python train.py --model="image denoising model" --dataset="retinal OCT scans (Kermany 2017)" --train_examples=98430 --image_size=32 --crop_scale_min=0.5 --horizontal_flip=true --color_jitter=0.2 --task="denoising" --loss="l1" --noise_std=0.6 --arch="unet" --norm="batchnorm" --activation="leaky_relu" --widths=[64, 128, 192, 256] --blocks_per_level=2 --block="basic" --attention=false --upsampling="transposed_conv" --init="trunc_normal_002" --residual_init="none" --optimizer="adamw" --lr=0.0037 --beta1=0.9 --beta2=0.99 --eps=1e-06 --grad_clip=3.0 --steps=16600 --batch_size=256 --epochs=43.2 --lr_schedule="linear" --final_lr_fraction=0.1 --warmup_steps=830 --weight_decay=0.02
Rows from block 8, named by matrix and row number. Rows with one number belong to one channel. Each number is 500 + 50 x the weight over its row's rms, rounded and kept within 0 to 999. All counts start at 0. Numbers have three digits each. After the name is the row's rms in percent of the matrix's.
# convs0: first 3x3 conv (model.decb.0.0.convs.0.weight, 192x384x3x3), inputs 80-89, a 3x3 kernel for each
# convs1: second 3x3 conv (model.decb.0.0.convs.1.weight, 192x192x3x3, transposed), outputs 88-98, a 3x3 kernel for each
convs0.159 093:482456473476506464475480463501475505497484489478482465512503492531490506481485504495504442516513465500488477540518476504513508530526518486509489486462501502484496505462471507514505482494476517485515499502495498491515502489500524524521510492507518493507460471469501471470
convs1.159 099:483466482460461431442427391495516537470472519444459477600570569569588654505486489520549538487513546474502549574562580568537489509445417496474441560554564516585617432392434411424424433416399564551550489487458454455465499509520448471440537506483483505583516549604554577615503559593527497568585568609
convs0.160 084:494479479490503478488496527524546489468515505497506512492496488475490496494508468577595565521537518578569540501500480419481454509482477495474482472484490448488464498489528491497480513493499507517505494498477482452491523510526511524477504505487471470472493482478481476488
convs1.160 084:532486545472475485490527459456500487421456458527547551558550537530490510512492477606648650541566537461437419447449491459476476465481525447430453462505515562588592436399418480444445526536520512520513481508513550556600446484494499513493472458473501534535498474509456437428470488527440474487402391424
convs0.161 112:509495494504498510480491494527499484508482459483508490517510469504489483515488482485497439519530501504495521512492506536509514518514509498490520499512516487480492478497468495499483498498488470490513461489509492501489481506485497490490498496486498512519487510511488484494
convs1.161 109:477443482546564560551661621431478618477463520514452447426416436525471509538520586400447489413451451426477525462505606517500580513458492577490411609492402528471448464446447508494438534532519517552584554537560583525522450499534414441537434437517458470484510500526439419366443501501375380444327315374
convs0.162 062:506481505553515516519500506554521508558550513508459478557584547548520478538520553506504497489457447501530536487491509552555535557565535460500486550524548572540549472484443504487482490484453445499454516485475486474476620606574630612579606591537554514531559514480558545523
convs1.162 051:525483403517517451521561472488516516515515549548508541545513483593545515619576508482469471509504498486456467507538577506482529481513513491514501457486526479491497501443494425420434499515472468466508519520516637587526448490468486446455453486498437479458463462456493506476466484478498479490477509490
convs0.163 096:546531533501518487505485523487496489486501492518526517492489489530496491509485487511523513550565546534531558484520481528522482516516515483506520485474461486492473533512516491521492538546558516506496500509499484503497550540536531544503523534484509524524488476466502502492
convs1.163 094:522548465511541509518575507492479524454429461501456492461440415440475495565580582461358304533548546520600616471462563464432439556529519513559551521498533468440451514560520541570546521514531448490557514486483514488504482440461499508481491507543560580592519518462425462483501451446454431453543537518
convs0.164 103:480511496511502490515485489488514487507511516496504505525503504520499483484494474493459460544495498494463446489482493506477474494443463464474469510510518495473477487500477520513481504480479480487467526528516548520524494481487503501535531532512502490497504501507510520509
convs1.164 116:500477521487495513507511521512494456531532476499513509505505508546511493538526530505507550541504515546499452410353316457469408417412431472474475436474498435454487583517541483464485551496467509525494521509494484501535530497435567531478526511480452495518508535546544571567465432423500472473508478471
convs0.165 039:473476465535527471484493454513529503463483539528542519568563509518461501587555590519518455449493485526546449539489465536519541499484503540525560583523582505542529457457531450516488476488497450397439440474501448439456611551584548545523663604622563562527505489468632528550
convs1.165 033:515525479493471426425515445502475491522516565558512490461466467565563466570523463414435354457477419504465526471487580480540547491476511481458485422467507475456456440415431411357396464545459399486431486514484565519477495449415437473492498457495527564579448502489509487530467496453456475507485463475
convs0.166 110:522488501503489509510508507498519523492493531504496514534493503505497493518515493496506508526478487516470478489506472509488489524498483505513501520504490516478478488464445479464481501505470484488470481502500472478491503492508486491507492503518509488512480513509481495486
convs1.166 115:494524572502504605515423412518551538451467490539561561509475422530507451456458428526494492529562612466494599466520553498502541577524520566545514562527527512495502549488451542546601485507495528535545517513510458504522494541533459473371524512384571535532548456385523423419531577578507580593480526490
convs0.167 067:505472475501485456479479480496512495488465484456481464575527510525517500565482562512513504527541551573472542530506499508504503509539487496498489457466444475525469487484501517481492513506500465475479478483499454474479579537520512546491617557534488533489499489496546528518
convs1.167 072:509460448481386439483449468484480516514493539537536531544480424586518429593530443389418407388448461502509467492522507439435489546534491478478496449510554425494521464518530448481471458518460487496524502487508500474463498506468561496500552519509593500492563485472519441496512535504521541472562604526
convs0.168 097:492494477498500487481475524516492540530458485495514489486525492503492476506443483479471470504502477497488490534529511503480528511469507511517505502517502505497480487485496526489503541514506487466476534494485522497491517521497539506507503508492516503493499495474517498512
convs1.168 100:477445482512547557564583562456470525539543499501514511573549498540476476618534511437480515527520507539501515492466388495557425423451417544511485509516494433462422427398404507462372577567493522484477636568493553570555480465419464480450454445512521527491471452429491489468467516487495467467473402416
convs0.169 112:494491516536499518480473500515513509515513503537490501482494500473473516506525535502453500512469495535475496523525522534489527507495491532538529500488511528503506494462473518474497494494483460495488497472474502495489491508483481493495520511503493494493518510498509482494
convs1.169 112:492548557402563627402531488496501476563546538482491529463462546483469509452483496441422421517510512493481519474489516496489443448413497476492511389510571519561534486475505499501535529514472437439534572487452566526500468454478661532549476472577424491551438464424551561621545537536559514543507514579
convs0.170 072:477460459488484488509507497522542518531546534498519515540551530536520509531539557515481475474455468520507492550485510538543558568551556494508488517517486556543523442455481470473479477472492485466461473454468502463519615593596641610590639610608544514495565511526573528534
convs1.170 058:546487444556507428564548453496503509546555553530532504523495481607565509614592520483477464505506458489478482517530521521521524510512499479469517501486494492495496498470470463442450510515476447440467552494497631582554470490466458446474462492490487510447473494491488508501487487476474486473468489487
convs0.171 102:508499501513511521505486473476481500488475491520534537495484461521482486521524529531572541519559549514529551503506493502494466524532507480478479509490505483466502512517494535515501521496487514507497495491462507505455520499494515491521506506495501470480483469507493487509
convs1.171 111:482507510511504553461473535606622563477496486515499512508474488534557516517516527522552588529501568519463470554576548547541531465441447478489443485447471512480489520553576468512568461463509505481493470526547364439459438422442558560566584559529502499522561563499459525491456496554548556512588555500
convs0.172 068:443483485487459484524466516547522502544527541540530513559547497554551512526537563511472481463475486487505526493512494584565570548566538448480459466519510525512502469476478511494469464474467463465464493481492457486525603560558665627575625611551524505521537527480562562542
convs1.172 058:556502452554532429543576460501521515519542528508495520560502508589540527607567557499498467513481463492469457535522542505497483493483499496480503480488482482491532517506485476483457546530471446440470548533498621588538489471500474483480480505507485483470489476494487516533512488501521498487484480487
convs0.173 061:507473471502502454517493490519544504508528512528534523558482526575538545578530571523484488505470498515518497489480479592544547555488515462441472494507468517497495469476453498496478509493464495472482492467475478474489592567611621580592649652601560519546565489509600619570
convs1.173 051:511487451617522403538542426518529532563528547543519524502502457597584483613585541471460437538517457505474463514487503529487546525527522502503503463488502456473481531521491494460455564494454501455510461477449617615544503501489518458491472489507505489496518502446477498518454502471519548486476494492
convs0.174 060:473469457512501484513539516537537475536514536523514493567540558536522527541557505509460495491466438516530500470482501573517519538537549485517506565559542544548559480436464490464477513445484489466496484452482473474490622605572612616583636608601555536507572551488577530558
convs1.174 049:550472462521492433543551440475498491519539564557512554510471488589553498615580508464490474483498462471486499502526535487520522514497502478507519506488499467499484497450481476450416539522466468413482547498470629538533492484456460459497492496514494488484488487478465503479488511447484493509490472492
convs0.175 111:490512502477500481520512491461477492483508526495509503488481461548525493502505488508506504524521521533543482499482529489518461490457462506467504476516473488478478475491481525505473519508482498509480517522499511523500499462489514505528512504505498492496511496493507518485
convs1.175 107:589482459647528445468368412509548470509614505428500459457466481432467448416443410546518465621527383667517376498498462525520486426427433475411421552498460578533502569509505485469476402418445420469456460497483454476481455558559503599567399505507514528581409469551477567582447454455488519533574562541
convs0.176 044:446433410423461446493495505526522517524504527486470516548473501574519494514521498480525442454483491463520506479455475564511539581510538474532416557554550585540505441433435443416451456457462437469447408417418458452473610586545618587590592565515577541505528517493550542516
convs1.176 033:519503428502506441480503459460454543487475493511499549554512456565496484564506460376448459395435456503496453496556516435490493508472478494516511476476493483496510508456501460467381566547513457442505540473436602577497493470509488518516533552537528480454500532479504537526450494490529505494463522472
convs0.177 102:496511471472511483493507507505486481486488500501489511501477472510496494522541512436497472458477478549522507510492484485482477462496448490545490468497449482510468517484481488489506511496498512487524517500514527493510504499486546517515546499491474457478496508502485503484
convs1.177 103:520462509534463422532456353488549534482540581442467487569589559521489512516499489547549511576547477519477397533550480513550455485458425602571522559554535484522523457445458505466386518523442476504469507521482471479458433402393406442396424482509511506443490556588458449453629640642437511520364373383
convs0.178 102:483470492491501522487494507504480485504524500530532547500515517505512510521535513521507536505512531438434408488485498483516502486507496475502514493525512496510507528477478507501503502501497481479481505522527506540523480491500484515511497520512464497502482505496497497514
convs1.178 104:479483488538557567524542525488498504500529551524533548482483521480488501483473504517495504485485466378403439391450472382460428380406443451500530458455520434446464551565587531522548557518505461456469531519477541504489513508525536576542518515537451487482470471375442449433482486498429434480431485521
convs0.179 110:552507498543495482536502493510516509548521525513523501511501545500524540510471515535514530601495530533485449468478513488489512469496498484490476520502497530478496525484506506498472533491491503494489512501501514489474488483510496505521500500530487464476494493503484497487
convs1.179 104:523547573552578608548573562607525431527516447483473460536526523484478479532539536590604608450529570452466479442461401454541466499605583439467508446457481457427407492509527528489495545510495421428396482466409486482489535521501516565571532584564511493459535535447434457457491515525406452519431520542
convs0.180 091:492498470514505510490470461500502471469468468470522489510501487524501486570480551482465496464430461432451477512515493529539515526530481471468418478530486470486448496494466530508522539509504496498496543537521516514513510483517502511507558516527515489486465482484519521497
convs1.180 095:574560554578493469441439438548509489445460475478451477549569575562583545530534513517511530485505494542543568526538470474540429422444397465494492513496502489479507445477462540544493510492407573542474530543438515538466546538498507588514490531510467481531461494496457521535448473451395463439471539572
convs0.181 108:506492490493504511497507505507534508497508499503507489513521500490501493504517522506439465473494471498509487465463476486486462527512496492503475512485487472472479499470505490491486519514508499466480488472482512491506513509526509511498512506496504520490506506496504486484
convs1.181 106:518502507482451532515480513463482492392423440408452507535529511607616592528520567468430442435427467422445441527497564453430498475497525480469491485484509482528528522582583453462492436421438502448470479487465454458420518431478536487475591495441572557532533547520483505526452460395391391386501491477
convs0.182 114:479465487511498484482493488476471495501490488480495505497467476505470461471468479439432386451439426496494477487472516460486459538523528508504504501508491500516501500481489477486503498505501499486490495483498486507486525511508496498510452452459553525539494482488499474469
convs1.182 113:526481523465421466438403410531519453443447458497493495449518522450468523516506515532545519539548562510581647479475501482487498507565624386388472474529555565592584459480546488493513500515515490494552420464496500506504544456475530487535515485464587572500540490465552508542557563529505570542436520536
convs0.183 093:463474479505527487481486476539500454512509485502510469475509505503515490528517487502533458468495465536573479505464526486496506506472479464468445496489482492472476485497491501520500518487505466476491496508495487489498518520493499511493595568518484491471460491496511497492
convs1.183 096:534567568424487469484458456495480460479513460405420398558497443606513507553523503520567590568531556548494489525510456487463437473458484464508528433500552515520514498449462460466429511579566484429466577501530506501529454402413471425415521512478474512510441501530455510476541554491535532496485482470
convs0.184 083:506484452535507541499472464497486521498535524515547524503506495508495486498502498572530545531473491503457492457483433496516490493478446459484470470488497483500489497495477504472525499490474528502513478473482478476479502495496475498524536535546504518524472511492496519514
convs1.184 078:509482439508511509548556557501535495561580548575578525492509523504481490416420452433459494533582602480480546469493456355451404435507502480515506538536550452491473541481460538515475492472509554592580553493484539514483538516529449469461473491536486495489548494479583574604448457555427491548595574553
convs0.185 101:517517495512484487514482482506509475497493499518516500505497486493503480498497503494488509531520554520496514486489466502536497496489476523521487495521502499521492498519491480490476507519521520485513500518487478514521497515520485503511486497527489511509497487508498507508
convs1.185 103:506499460492505526587575595540548526499537488481512497424472442436458469516507506521472437535499537529521514427379342502432320578543475500549515505516526465460459521499504578557531554512507445426440459421355503517477531470445560567523503494502556540471559542422469498472479495528479484515517517504
convs0.186 116:537535525521532521491518516474508497493533498507521507487463481503485469500507491430430436472462448492482474496482489483518480538492491512497469523501498493491487504515504488496509492511516501515506482499497471488523502493516497501518486496506524543514515523503492498499
convs1.186 114:521506446443454425449464512474495515533541511548583524453483499433475484430432436540558516564529461615579529573544492506508517510491522479430406505491459478494499476464464507502480472489486467436380488432409525500461409452547445514535463508527542554556525573624540536534436459493510565543491536505
convs0.187 115:479474483490510499513504524492482503489490480488512489481470488476504508524504523426428434463501491493515537505480499516517512529540520495468485516513511499497476485482475499504499520503525504507498530508521503493515503497500501493488491474488516500482487490491503490465
convs1.187 120:447455499417438488450441457377361343402425441435436426541492502563515524507502516421516615426515580437481505501490503405420446393443466491464499548523517516523516452423441489462430494498493495476460533516500516530517516476418467426360487490417572552565435467514391412427476468469433446484481483486
convs0.188 100:500485492488473472491498501508524507514507522523493504509532523513519520517507486455459445460451440482453411448479490501516475481471475494482485479462476497455460501476489481470487515501489497508512490489481500495470499511499530498507532513539495478502488486495495476494
convs1.188 112:509513494453479484501532496476458459492470474570577572498528499515544503532513528531514505530496428510438440396380424390377381473457422494550510515542539492501534466485524526566564514528467454471481471506524481512508519540499453482394487539489536487486503491538557525552602542465581487431558491475
convs0.189 082:519543505471503513496489482488496487556514482468505484524500507542527522493464475448474499496479475489472488516485494527502541545523528448496479481520509487488451534519507492518495479476510532493499518483527499493508477524507548565556522489506465487475563542522497489486
convs1.189 083:622566463516447428566463434481510474499508443490504504573509498525488481560546500487567589459464485415441511485592521436524508361408425458469516458508559527496519524520472490504457559575554549553545586564532509521520491501515524536534507575549420497501428449437483477440398422422506520539404474533
convs0.190 116:495509481512524486497502504536527496503516480476479487545500491492492486505481501521516526531540497537571496482507490531491506511485458499509503535520497486490500504491489494500496478488482486489487457486493462478479541506497517501478541501517516491514512500495530487527
convs1.190 113:451456507589493428507434376492470487430468470466485555429507462415504508424466425494492577455469494499496413517528525497491469493496432514495522570517517574539593471468531446421460445440413400495542457521536423507493430468468441493519381416402477485537438494546450512546459482484349447522461577555