Weights of a small image denoising model: 16600 steps, 98430 training examples.
Rows from block 3 of a small image denoising model, named by matrix and row number. Rows with one number belong to one channel. Each number is 500 + 50 x the weight over its row's rms, rounded and kept within 0 to 999. All counts start at 0. Numbers have three digits each.
After each channel's rows are labels from the 100 images, of 14848, where the channel reaches its highest value: "strongest on" is what is common among them. Only what is clearly more common there than usual is listed. The data: retinal OCT scans (Kermany 2017).
# convs0: first 3x3 conv (model.enc.1.1.convs.0.weight, 128x128x3x3, each kernel summed), inputs 0-127
# convs1: second 3x3 conv (model.enc.1.1.convs.1.weight, 128x128x3x3, transposed, each kernel summed), outputs 0-127

convs0.105:483507464401548559509479505544534563487527487437467512467495528437580537519481400394545485481511496546435548500431477496501596437520493505595528536455473544493515412532438577531481484495472638457657464531510465524530556615520565454476566531467564423497592492468520551398524446481520425505538423578495537544531499492506486425471500462400474494501535572528531405496530464518521539439511
convs1.105:522535569441450567401554545521495619519450438506513566481424584480472538493562576611426527512509487458453482532494512444567449543472486629522488463560517487464499513570566506447502468445541398517515536507497454503488525430436451567503555490494436508503446479538494426489540523374471548529464457547630524435442476604492504513558531536495489495544438626463495434529504531466535559443488
strongest on: finding: choroidal neovascularization

convs0.9:524452518535538492435513510520465459358478503564499450505501348413413626554476508584492609463520437479474552488508503433541626509434457495445535521525504635566488525465523442531507503473461567460486537470500446549476463516448473520563480405494471524548549598448518480422462494482509491540452530490512443477421510489509427487527404536427522395446536518450460468517499452459447525503510
convs1.9:527505476534501486538460542521485503458465428391543490498510505489502472483531493463546498491450324476494506476550498563527722529486525500498574483594504495497446501541552518592540492490456556404475424511490467512369499546502424509514524465490483523552543474513464448459498416496408505521516509541479473439568462492501474502497493367607477429580555508565547510453501489481458526447403
strongest on: finding: diabetic macular edema

convs0.68:490554514474502446507558493559447509485556485487410411518360497488363408535490443482452502554442476437444514510462493448465554569560501595541491471421422533503527482561520475442530496602474455528458403503545439484505503446436425458495436485538468489529477456523497494525408600457552513543507452461494528429472523530446508508493474507468484495472527490483612652490499602396500480492565
convs1.68:505520482491609472467401605520487512514447567471567499557487422525512560436466514479477418501425522546493531427473575516500522456494468440567542509542537533533518478529495511558499459428468459569513487408493546457554482536435529534575507509420547476486618428479450517502523443525424516571440372501532563501448486474516509473459465471505542450416538443451431421497570680473532530526431
strongest on: finding: choroidal neovascularization

convs0.42:500439446419494483477596523546499485493388492449529436543481503512395572473509487601489446506497496485457470488557494470528464465466509465522480461518566382482556477487543477404486514412503398451561422552411529464494492448420468535558478530480450500434446428554498453531445557502517475514633474452574444497398447463527525473478536442551519541530437385433442457463491560497440500415444
convs1.42:410445522511443507518452368427469492577612570526595436391586484545519450546543520501424508449474509483550497459490505549447497524473469395457512526408433553557470555543570476538482435530515508446480480533505482581480381544538508564563531478518562512443496545490364466561567485496489515465450603459445511549448471550474500496517430513449455541459510514426497515535440474448460446537536
strongest on: finding: choroidal neovascularization

convs0.49:543540401451557462492512526454516473524516476446559453616474494497430564466516489527509500521534447373383327486518469477486472503531391472481506423518461503467477463480508494463521444488486575508559480492478421539572561567527455510537503430423507440523540472549441515418528452630508439521505526483542462518536513536528476472504612511596509429557535520495570523447561590488501509472399
convs1.49:474539492578477440542504527480522536543570627418564548458537480447498505512530594602463488460526514505522442489500503480513463571392419506440513570440494394551461412499491515567426584519629380600549547485502488437443456483545477529535502462483486384487488490552469513529437563488508496445498531496488477545566450429461527494482434543526443538502454516496568538480425456513561405484552
strongest on: finding: choroidal neovascularization

convs0.98:456428490445463433521504449430417501462515430437424479530443452416421479488374467531486489497472536434491531450413526434464482480556554470482429447385507491540409546427457522453546511565492596560487431594577459510483401510506517533554474533526486402482502526572467502521472450476511510409473489426508473484518488466561471542599533492426423585533609527478551483499522508492515422456513
convs1.98:416566562506581464508513504610493465395515540460419509525543623463501457528490507445504523500544418505491480563458411528463361489616464497439534503492452464651532505545436478520589559526455486569521559477457521456543604414455430479443540514443505478521473514494497456429448438605563507502514447539527534488552551524489496521483476491541455499482465486479468563423544470537519562430487
strongest on: finding: choroidal neovascularization

convs0.116:529457438458414504527454457484465394415445476466526538514444431517522564421414453490466536526454528428468558380429464320506405440517524476476484415505464414457477559446535483510428513483506456554522388491494569510510403449526444412487441467499473472468554520513440559454449532534523452432517428443438465535498483511475499490481464458516469507476454490579556549489420459499464495493430
convs1.116:375585590501542442461518485571503596525599487557615490529543599513552529467498476458558469549573457455506438576549513557491511510496432532431493485546518473610473495505578464495567481529466612539534606537555512569490444505504521484461541514490482551576508560508561503556499520573608561489489489488464496473586531407520514499435533579500515603490504527565525519425541505548525490424497
strongest on: finding: choroidal neovascularization

convs0.112:476468587517471521473500448456538518532507523481534432602588450438505495618536546464494549473551511509679513513573509529412461551542523480490487497456444482456433560557471536487548479503580555572454551475517548561470542513587475428542499529536533482429451561455515476498489531597455474489456457500510448550469461569475490470500575508582531638450482431361471534478460486463553502499583
convs1.112:491433455386531478535519454515565506459521466508465410522479490489464486443481435480536440503494399472501446564470475557486523526575529554437507514476504534536478420421527472580462488572596566499400414512558478413500470514454485476421499505553396546485619450488580487498486587511480496555490555515325479547537477423583484519443441419526489513472519406455492508516427442461507470511474
strongest on: finding: choroidal neovascularization

convs0.8:515420493551503364556483521459530453507472541503569432577489461551458464474521506441451508472538459499502452436513523467473474464612636495502520480570495426470562599575452539531463463434534485551447528579520439480461515508503447455541518512522557494489422577642484604516539486536600497629489511545460496519463581525437477426487470505587550517446500478495504511499432564446518425532463
convs1.8:372556527451550413467516542546521518573439430520514466552473583507589526513473522483520483493457496447516489510515439615484449451465459521413500531456548518541514438487565520572550563485472481477549514454526561462555400506421483421502516514400481596525429493394623521542470496554559526484522492490611454551493429412506552466396464503492490542521562435557499418462461487529462429487506
strongest on: finding: choroidal neovascularization

convs0.89:466563489472574514472483425484423434523500487511487607423451496409504493449485454494472478583469436522504524436483431517539473439498444494567441491405513520472537575500452394430563495514498510496497494465491477468502512488442435457477465503468454473558526482403470436578492392388503480492512598469379520516493476387481407580535552536487442585528523413440460489526491491562441413540577
convs1.89:590368552576472456477480491520558575396619560425464422492516526494418498494561557527531501507418453575506389530464511506458421525518536507501480482566422529548543517568574541509515473462479452489524441470512566519471541463430579505439494571513593531413516559563464573515500482455466437493513488522527460549559595532531527479557495546532583453467500477448504529516581397491461523479582
strongest on: finding: choroidal neovascularization

convs0.94:456504533467526429515423442490501393518517543446444446455450489406449600528439503540565482495457522463472540376386443492520476467478426399447493475409474484563462519477496549482504524560515594482532416502519445527523535500509539398565471528524518391405546493505449501451519541499421453376475450500559484425490545489459560549522512393459454570463551542409545499480522489528507486466500
convs1.94:463494627504476459525552525632493560530509511542442510583512624519543494492521504493531440470544470515505510610520486449521467529455442465461515544499458503624497510421506541553503614531509513607493523521506504472509449395497468559558520533429514455549423439510574442457501457546556504499489486481515590566579522447570478493492464523472546529625437482546433559427469402488497554415536
strongest on: finding: choroidal neovascularization

convs0.6:510448548503506531400482497538555437510489532413634506558369468425545596453437511456554524497391483463468503440457534513459459491512427503554519510533430483473550466493453523414546454400427518571493422550474574529542588501472475497481497521492596481543467484487456527577490460516517455556505389502473424493453503428502531526497565483468506582475562405473502526508406628472488524495479
convs1.6:518538542459570471479487473511457565481569465502505542483511519588479546478578459517599516482488455548499564593528525510494436446503460514520494521459482462529540590499542558516465465523571539573532468503460434406534419538535494586520498565492502489406521518460567504402438433584582514365537465511437494453498517422509546555442532401486520518561593582488611463540527366544484438471510
strongest on: finding: choroidal neovascularization

convs0.0:572574486469488541452454473485468434477575567452491449517419412420418489462490567424533415468501466568510398523497561491533552494475485430491516397478499472475490508533483384419478473436386428493422472523439550490476437437452482486522464515499464482531466399502501472422417562474491516470437465478353521462525464476482531494441444441536439541424501475478500419468508492467617515504553
convs1.0:448416560540434410512543424491547579423522559603422457465559461506477596584514490598413558499523522578533498496528500498482454523551515443535492550514534503468482522508483530471440430501569507528403559573494536540446493437566494505569457474524530468492514615452478421406538474545511529500506502535528497606397523490555429473567415547447495545434580556469529495489396535531485468513543
strongest on: finding: normal

convs0.10:466473500413477529507469474536434483479548440438488505430489485470546510502391396426501494474431473409387573411379421438478465490500424395504411434416495524531437503438532550401635557534507527466592352506544464487557492499537503457538468462536499461536511512480424533502529449487489490471469555472455526497514434476513499518546513482493435517518522526486520489458513426583436502449514
convs1.10:349576555442586470473501501618481467528451504419450521529468625480539493541469568468556521512534451431450462542460499535547537520477461472557520541463498401544502458496484465497591524448451504557472550533476514473508585501455446545479580589484526495486377446501554481440413435558544543492520465480521455459565586470534522511431558463551490495487462483619471538388504499593500500464484
strongest on: finding: choroidal neovascularization; finding: drusen

convs0.106:492526561509427544376524460571552460545463488513516459529405471404540423423514500494457508467392577540531472481489616457490545548520439414588526553529450451476451494450481439470385456480455568451457453415382482462508510470514442509486434450550462545445485436466478532524521559503471522451482465476567427505424513428424484495447437435452508522475454515465545484411498434425533480543526
convs1.106:519545574511534539557375562543470562527564557534524537504506532572448540477529473400524501525472501521470559561454552489505501495517423528496509497583553435542591540525494529528574556522438492483499494541518508565501559450534565518467492430494543527507460549522562457430608408548439535453487483511516538511447528551560556498429650609387510585508487385467486546514470490591481494593484
strongest on: finding: choroidal neovascularization

convs0.40:442485479536461449497463439529489528442496522527459478513591444434558475451482490525411434583465499456511474519402461565505416463514416534482507441392532431462423500423466461581529446420460521482447553523458561389524540493407498351526495521449504588429530484556441510487491541477441438482544439522581507502456450538501445501488526579465520466479478466461472430397505426538522505395489
convs1.40:531561526512460471450543517489524440480422418470469449547548541515555531578554507452511566423589457513503424511567599466537470521428497539479565515446517454484540494455507495500504545536521494575503533561491486512535554517550500361479497401583511602664372505477535584448520487504442518522531592525474439495532546525395510487512575429540486510537522528486423433473503433555452483503561
strongest on: finding: normal

convs0.85:472494507463513448525534453523434509501438602495429467525438596507495411613499476599420516500469500507593505521502478432443529495580475552509480547492503506476463473455564530561466513627654503585537528570451528474448547578548435458495615578548492498453403507505488502508488522565492530462538469402521424491479520504533479429415569505568474497527448456459579525465455458511529425519502
convs1.85:522542504511501486627614497501537438508528400514457428514484443450463433411455474499500489536498530398497476480440425501444499581593441520371515567454458480528473493562504481471467437510468449472494578517531488530487458385573541510410525422539521536492524565549519573580478603473599494535403552526411528567557493515573505467530457522511543493517519422419507536493478556495547455485503
strongest on: finding: diabetic macular edema

convs0.73:530512452630501508563546481600478547513403519471456506567422419468441484476533502480472483503565510433535423473496533436521505519566523490592535450498481427542480537416423535594402434493444387489535554513548494431509452439515454567437467494526433401519478485547422406478499547526470511520444593441561452504545472496566486491437483432442489489543455484485437448514549412432527520455558
convs1.73:474439452445495455444421497499490499329520564444504514570598501509434451523538549498424499475447565500509480509476489552447422543547405424466500607428470495529527515577394481580492503507512487408461446480488551438453538441497477431487520487518615535473496550503528570420530526562441498478530472565407540480447587485439450465512564535513441538457535429459548483433449480527570521451515
strongest on: finding: choroidal neovascularization

convs0.38:486477492452440490483564494387495534520514475519539398532481488445518515507431481430479455511547481451512418560521410421435393499529499453403495504475485638479576419463501503508507397472481598464584445500542439496450551440503397567463491486421463467437413502535537439516583452504460457514536551594489553508518494414500505524476389487471477481451465407484411482471487515484491504444442
convs1.38:441553454507530498502440518420526470562482434437503576498425413569542524497533615488500464460550502518549532469504443507509546480541450572540443503596415432556535574574512499569439445473552563542603537522550528492523476596545489494456529543449489519401489534442567518613564514484502478473468463500595412477451531519571565598510477568471484557579497411428536527571498548481534455510490
strongest on: finding: choroidal neovascularization

convs0.13:517529586539397594488538433478554455517520529505543512490475510480534451517473492470507611530485544506565476446495507535524512544415495559457564470529507623443545504461492389475517525537523485509506508650451577544472384460483464419535419496571460549466353498449469488525456555539584441485513546508472469549432400396444447472474485516469535543454450492463393510527505524512466487551478
convs1.13:569464431561596465551488496576506569503490450503483471472505477504527458437604537488561488578595520529506362538493520499442574534466564498554426464527496450559477523457589507466476462458483472494572428493594469626478552570551533497449493549513518517421523407580537483544470464470474487533400543479451480487588495586525474560496507477541455570537566546432498530493531613498476442505409
strongest on: finding: diabetic macular edema

convs0.80:486510472544488494485546466526452511536512507560449474525430515497421401569479482572436517547497477432441464493437522509454498565560522632490516455532483487489481516521555578491491397562511455562454426557474554530551512462361506570567484503449561578424453513497528392493469584461519437462515402367510432520425473512554471508478513447451466558558422477497552565419473558521485419493481
convs1.80:444558428465524481461518510484473513422535444470540444488508479421510548457508516527460493413473517418526449445534467462441563481527462548522490485492464498412485573540490433448470399504465431600515527520554473498516542435564471536487505398509516530567517456496491583519525551531481503542483469507359582482499567533358499506479496517577421401458519465373473442582555591442485446415543
strongest on: finding: diabetic macular edema

convs0.17:463438473395406491420438508616492630426465447513475423470506459450577470580440485494399507485504469474460504572481486513475482477492504444489476469472487506472466463393485527431555469480455524566568476672425505513486462498449473505596413507527581468488484456518424462510492505515513475443555526601560534501503510439516437483547599466502513584484558581431501493454433526520521475506502
convs1.17:484524526455608490482509481518417478733480434523460450453424498508469470532546564510540479470475468400485557469501446532504448497538529508554534384451480468539467482510589444479499483551527427548617517419548469548546477491449548581549525530458469545516529472444471465556428567448551518461414516473533489448472481537484500573505399438505511607544497453464496431494532552445518483500477
strongest on: finding: normal

convs0.82:604514457566502510468464479472538528429493500509456515472474493489524445524492487492439476516519366478483401557545482451492367532471432531406505501560478542450477451462597462522465417484490373517473548429499477515474509358348495524499476451502440460549506484507449398529518498512464511530413619565481514498447421442461427487431459492511466581471518440457487496514472530477503492529412
convs1.82:514526498438463461500552529466524485621517470499493517518489453379504533502505582611443532467515535563537519391462520549453545522446522462484511609445492516477515462507476530452547537543500513589450505433566498561578570316517552408454540465581528548544491540514494564575521586533586500485510455400470456492489573539527494517527538518596455438506479480455540553509517495499389496555497
strongest on: finding: normal

convs0.75:572561502502509517452421446555555490493498521562438471489513439435590364513559512419480481564456460521468466447417612440533470535439455604487509460482487557588504493560486481560480547523416409512489564519486529397521489453503478475490474456442481429530480488423469469456474621468500450462506393523432584468480412534396518481445451492529532562467466522487430410494524476462521538552497
convs1.75:530464528431473496397591439525501548471412471585410406515532545417546583564544582534494557491527552480554496528509510478508482520467521515562477613492587466461521528435418567513422470525528506562404516541547468535533550474537480446513535496559478548535428576564491437507514553576516525503517500483535481543461585572627425471544575505511476522502528506457498426427457589581498494422534
strongest on: finding: normal

convs0.102:476462445472385540481457465478569579481500503472484411560505520456584512540480534541427552533565491494526493561509532484445446492530465520500518555452499496403572508523493566484481515539444478520583524523496553520534498503538485510544515445579495458471454463498463526507495570578553447504644415604538496635500550507472491427432354518550543588452545525420436470475444496473583616498483
convs1.102:505569413473463581398507460546442499610522471518509444468445499486487423454529528562491431480399494456527560464520481518461522467476569580473482489534468537523447471492566421538475460527566561438562483490574471535527381454461495491447511484465385593521521520478506472585511536423489476442497521475599489307549431523496476551530535520415478458528517480451538435542493564478491421501515
strongest on: finding: choroidal neovascularization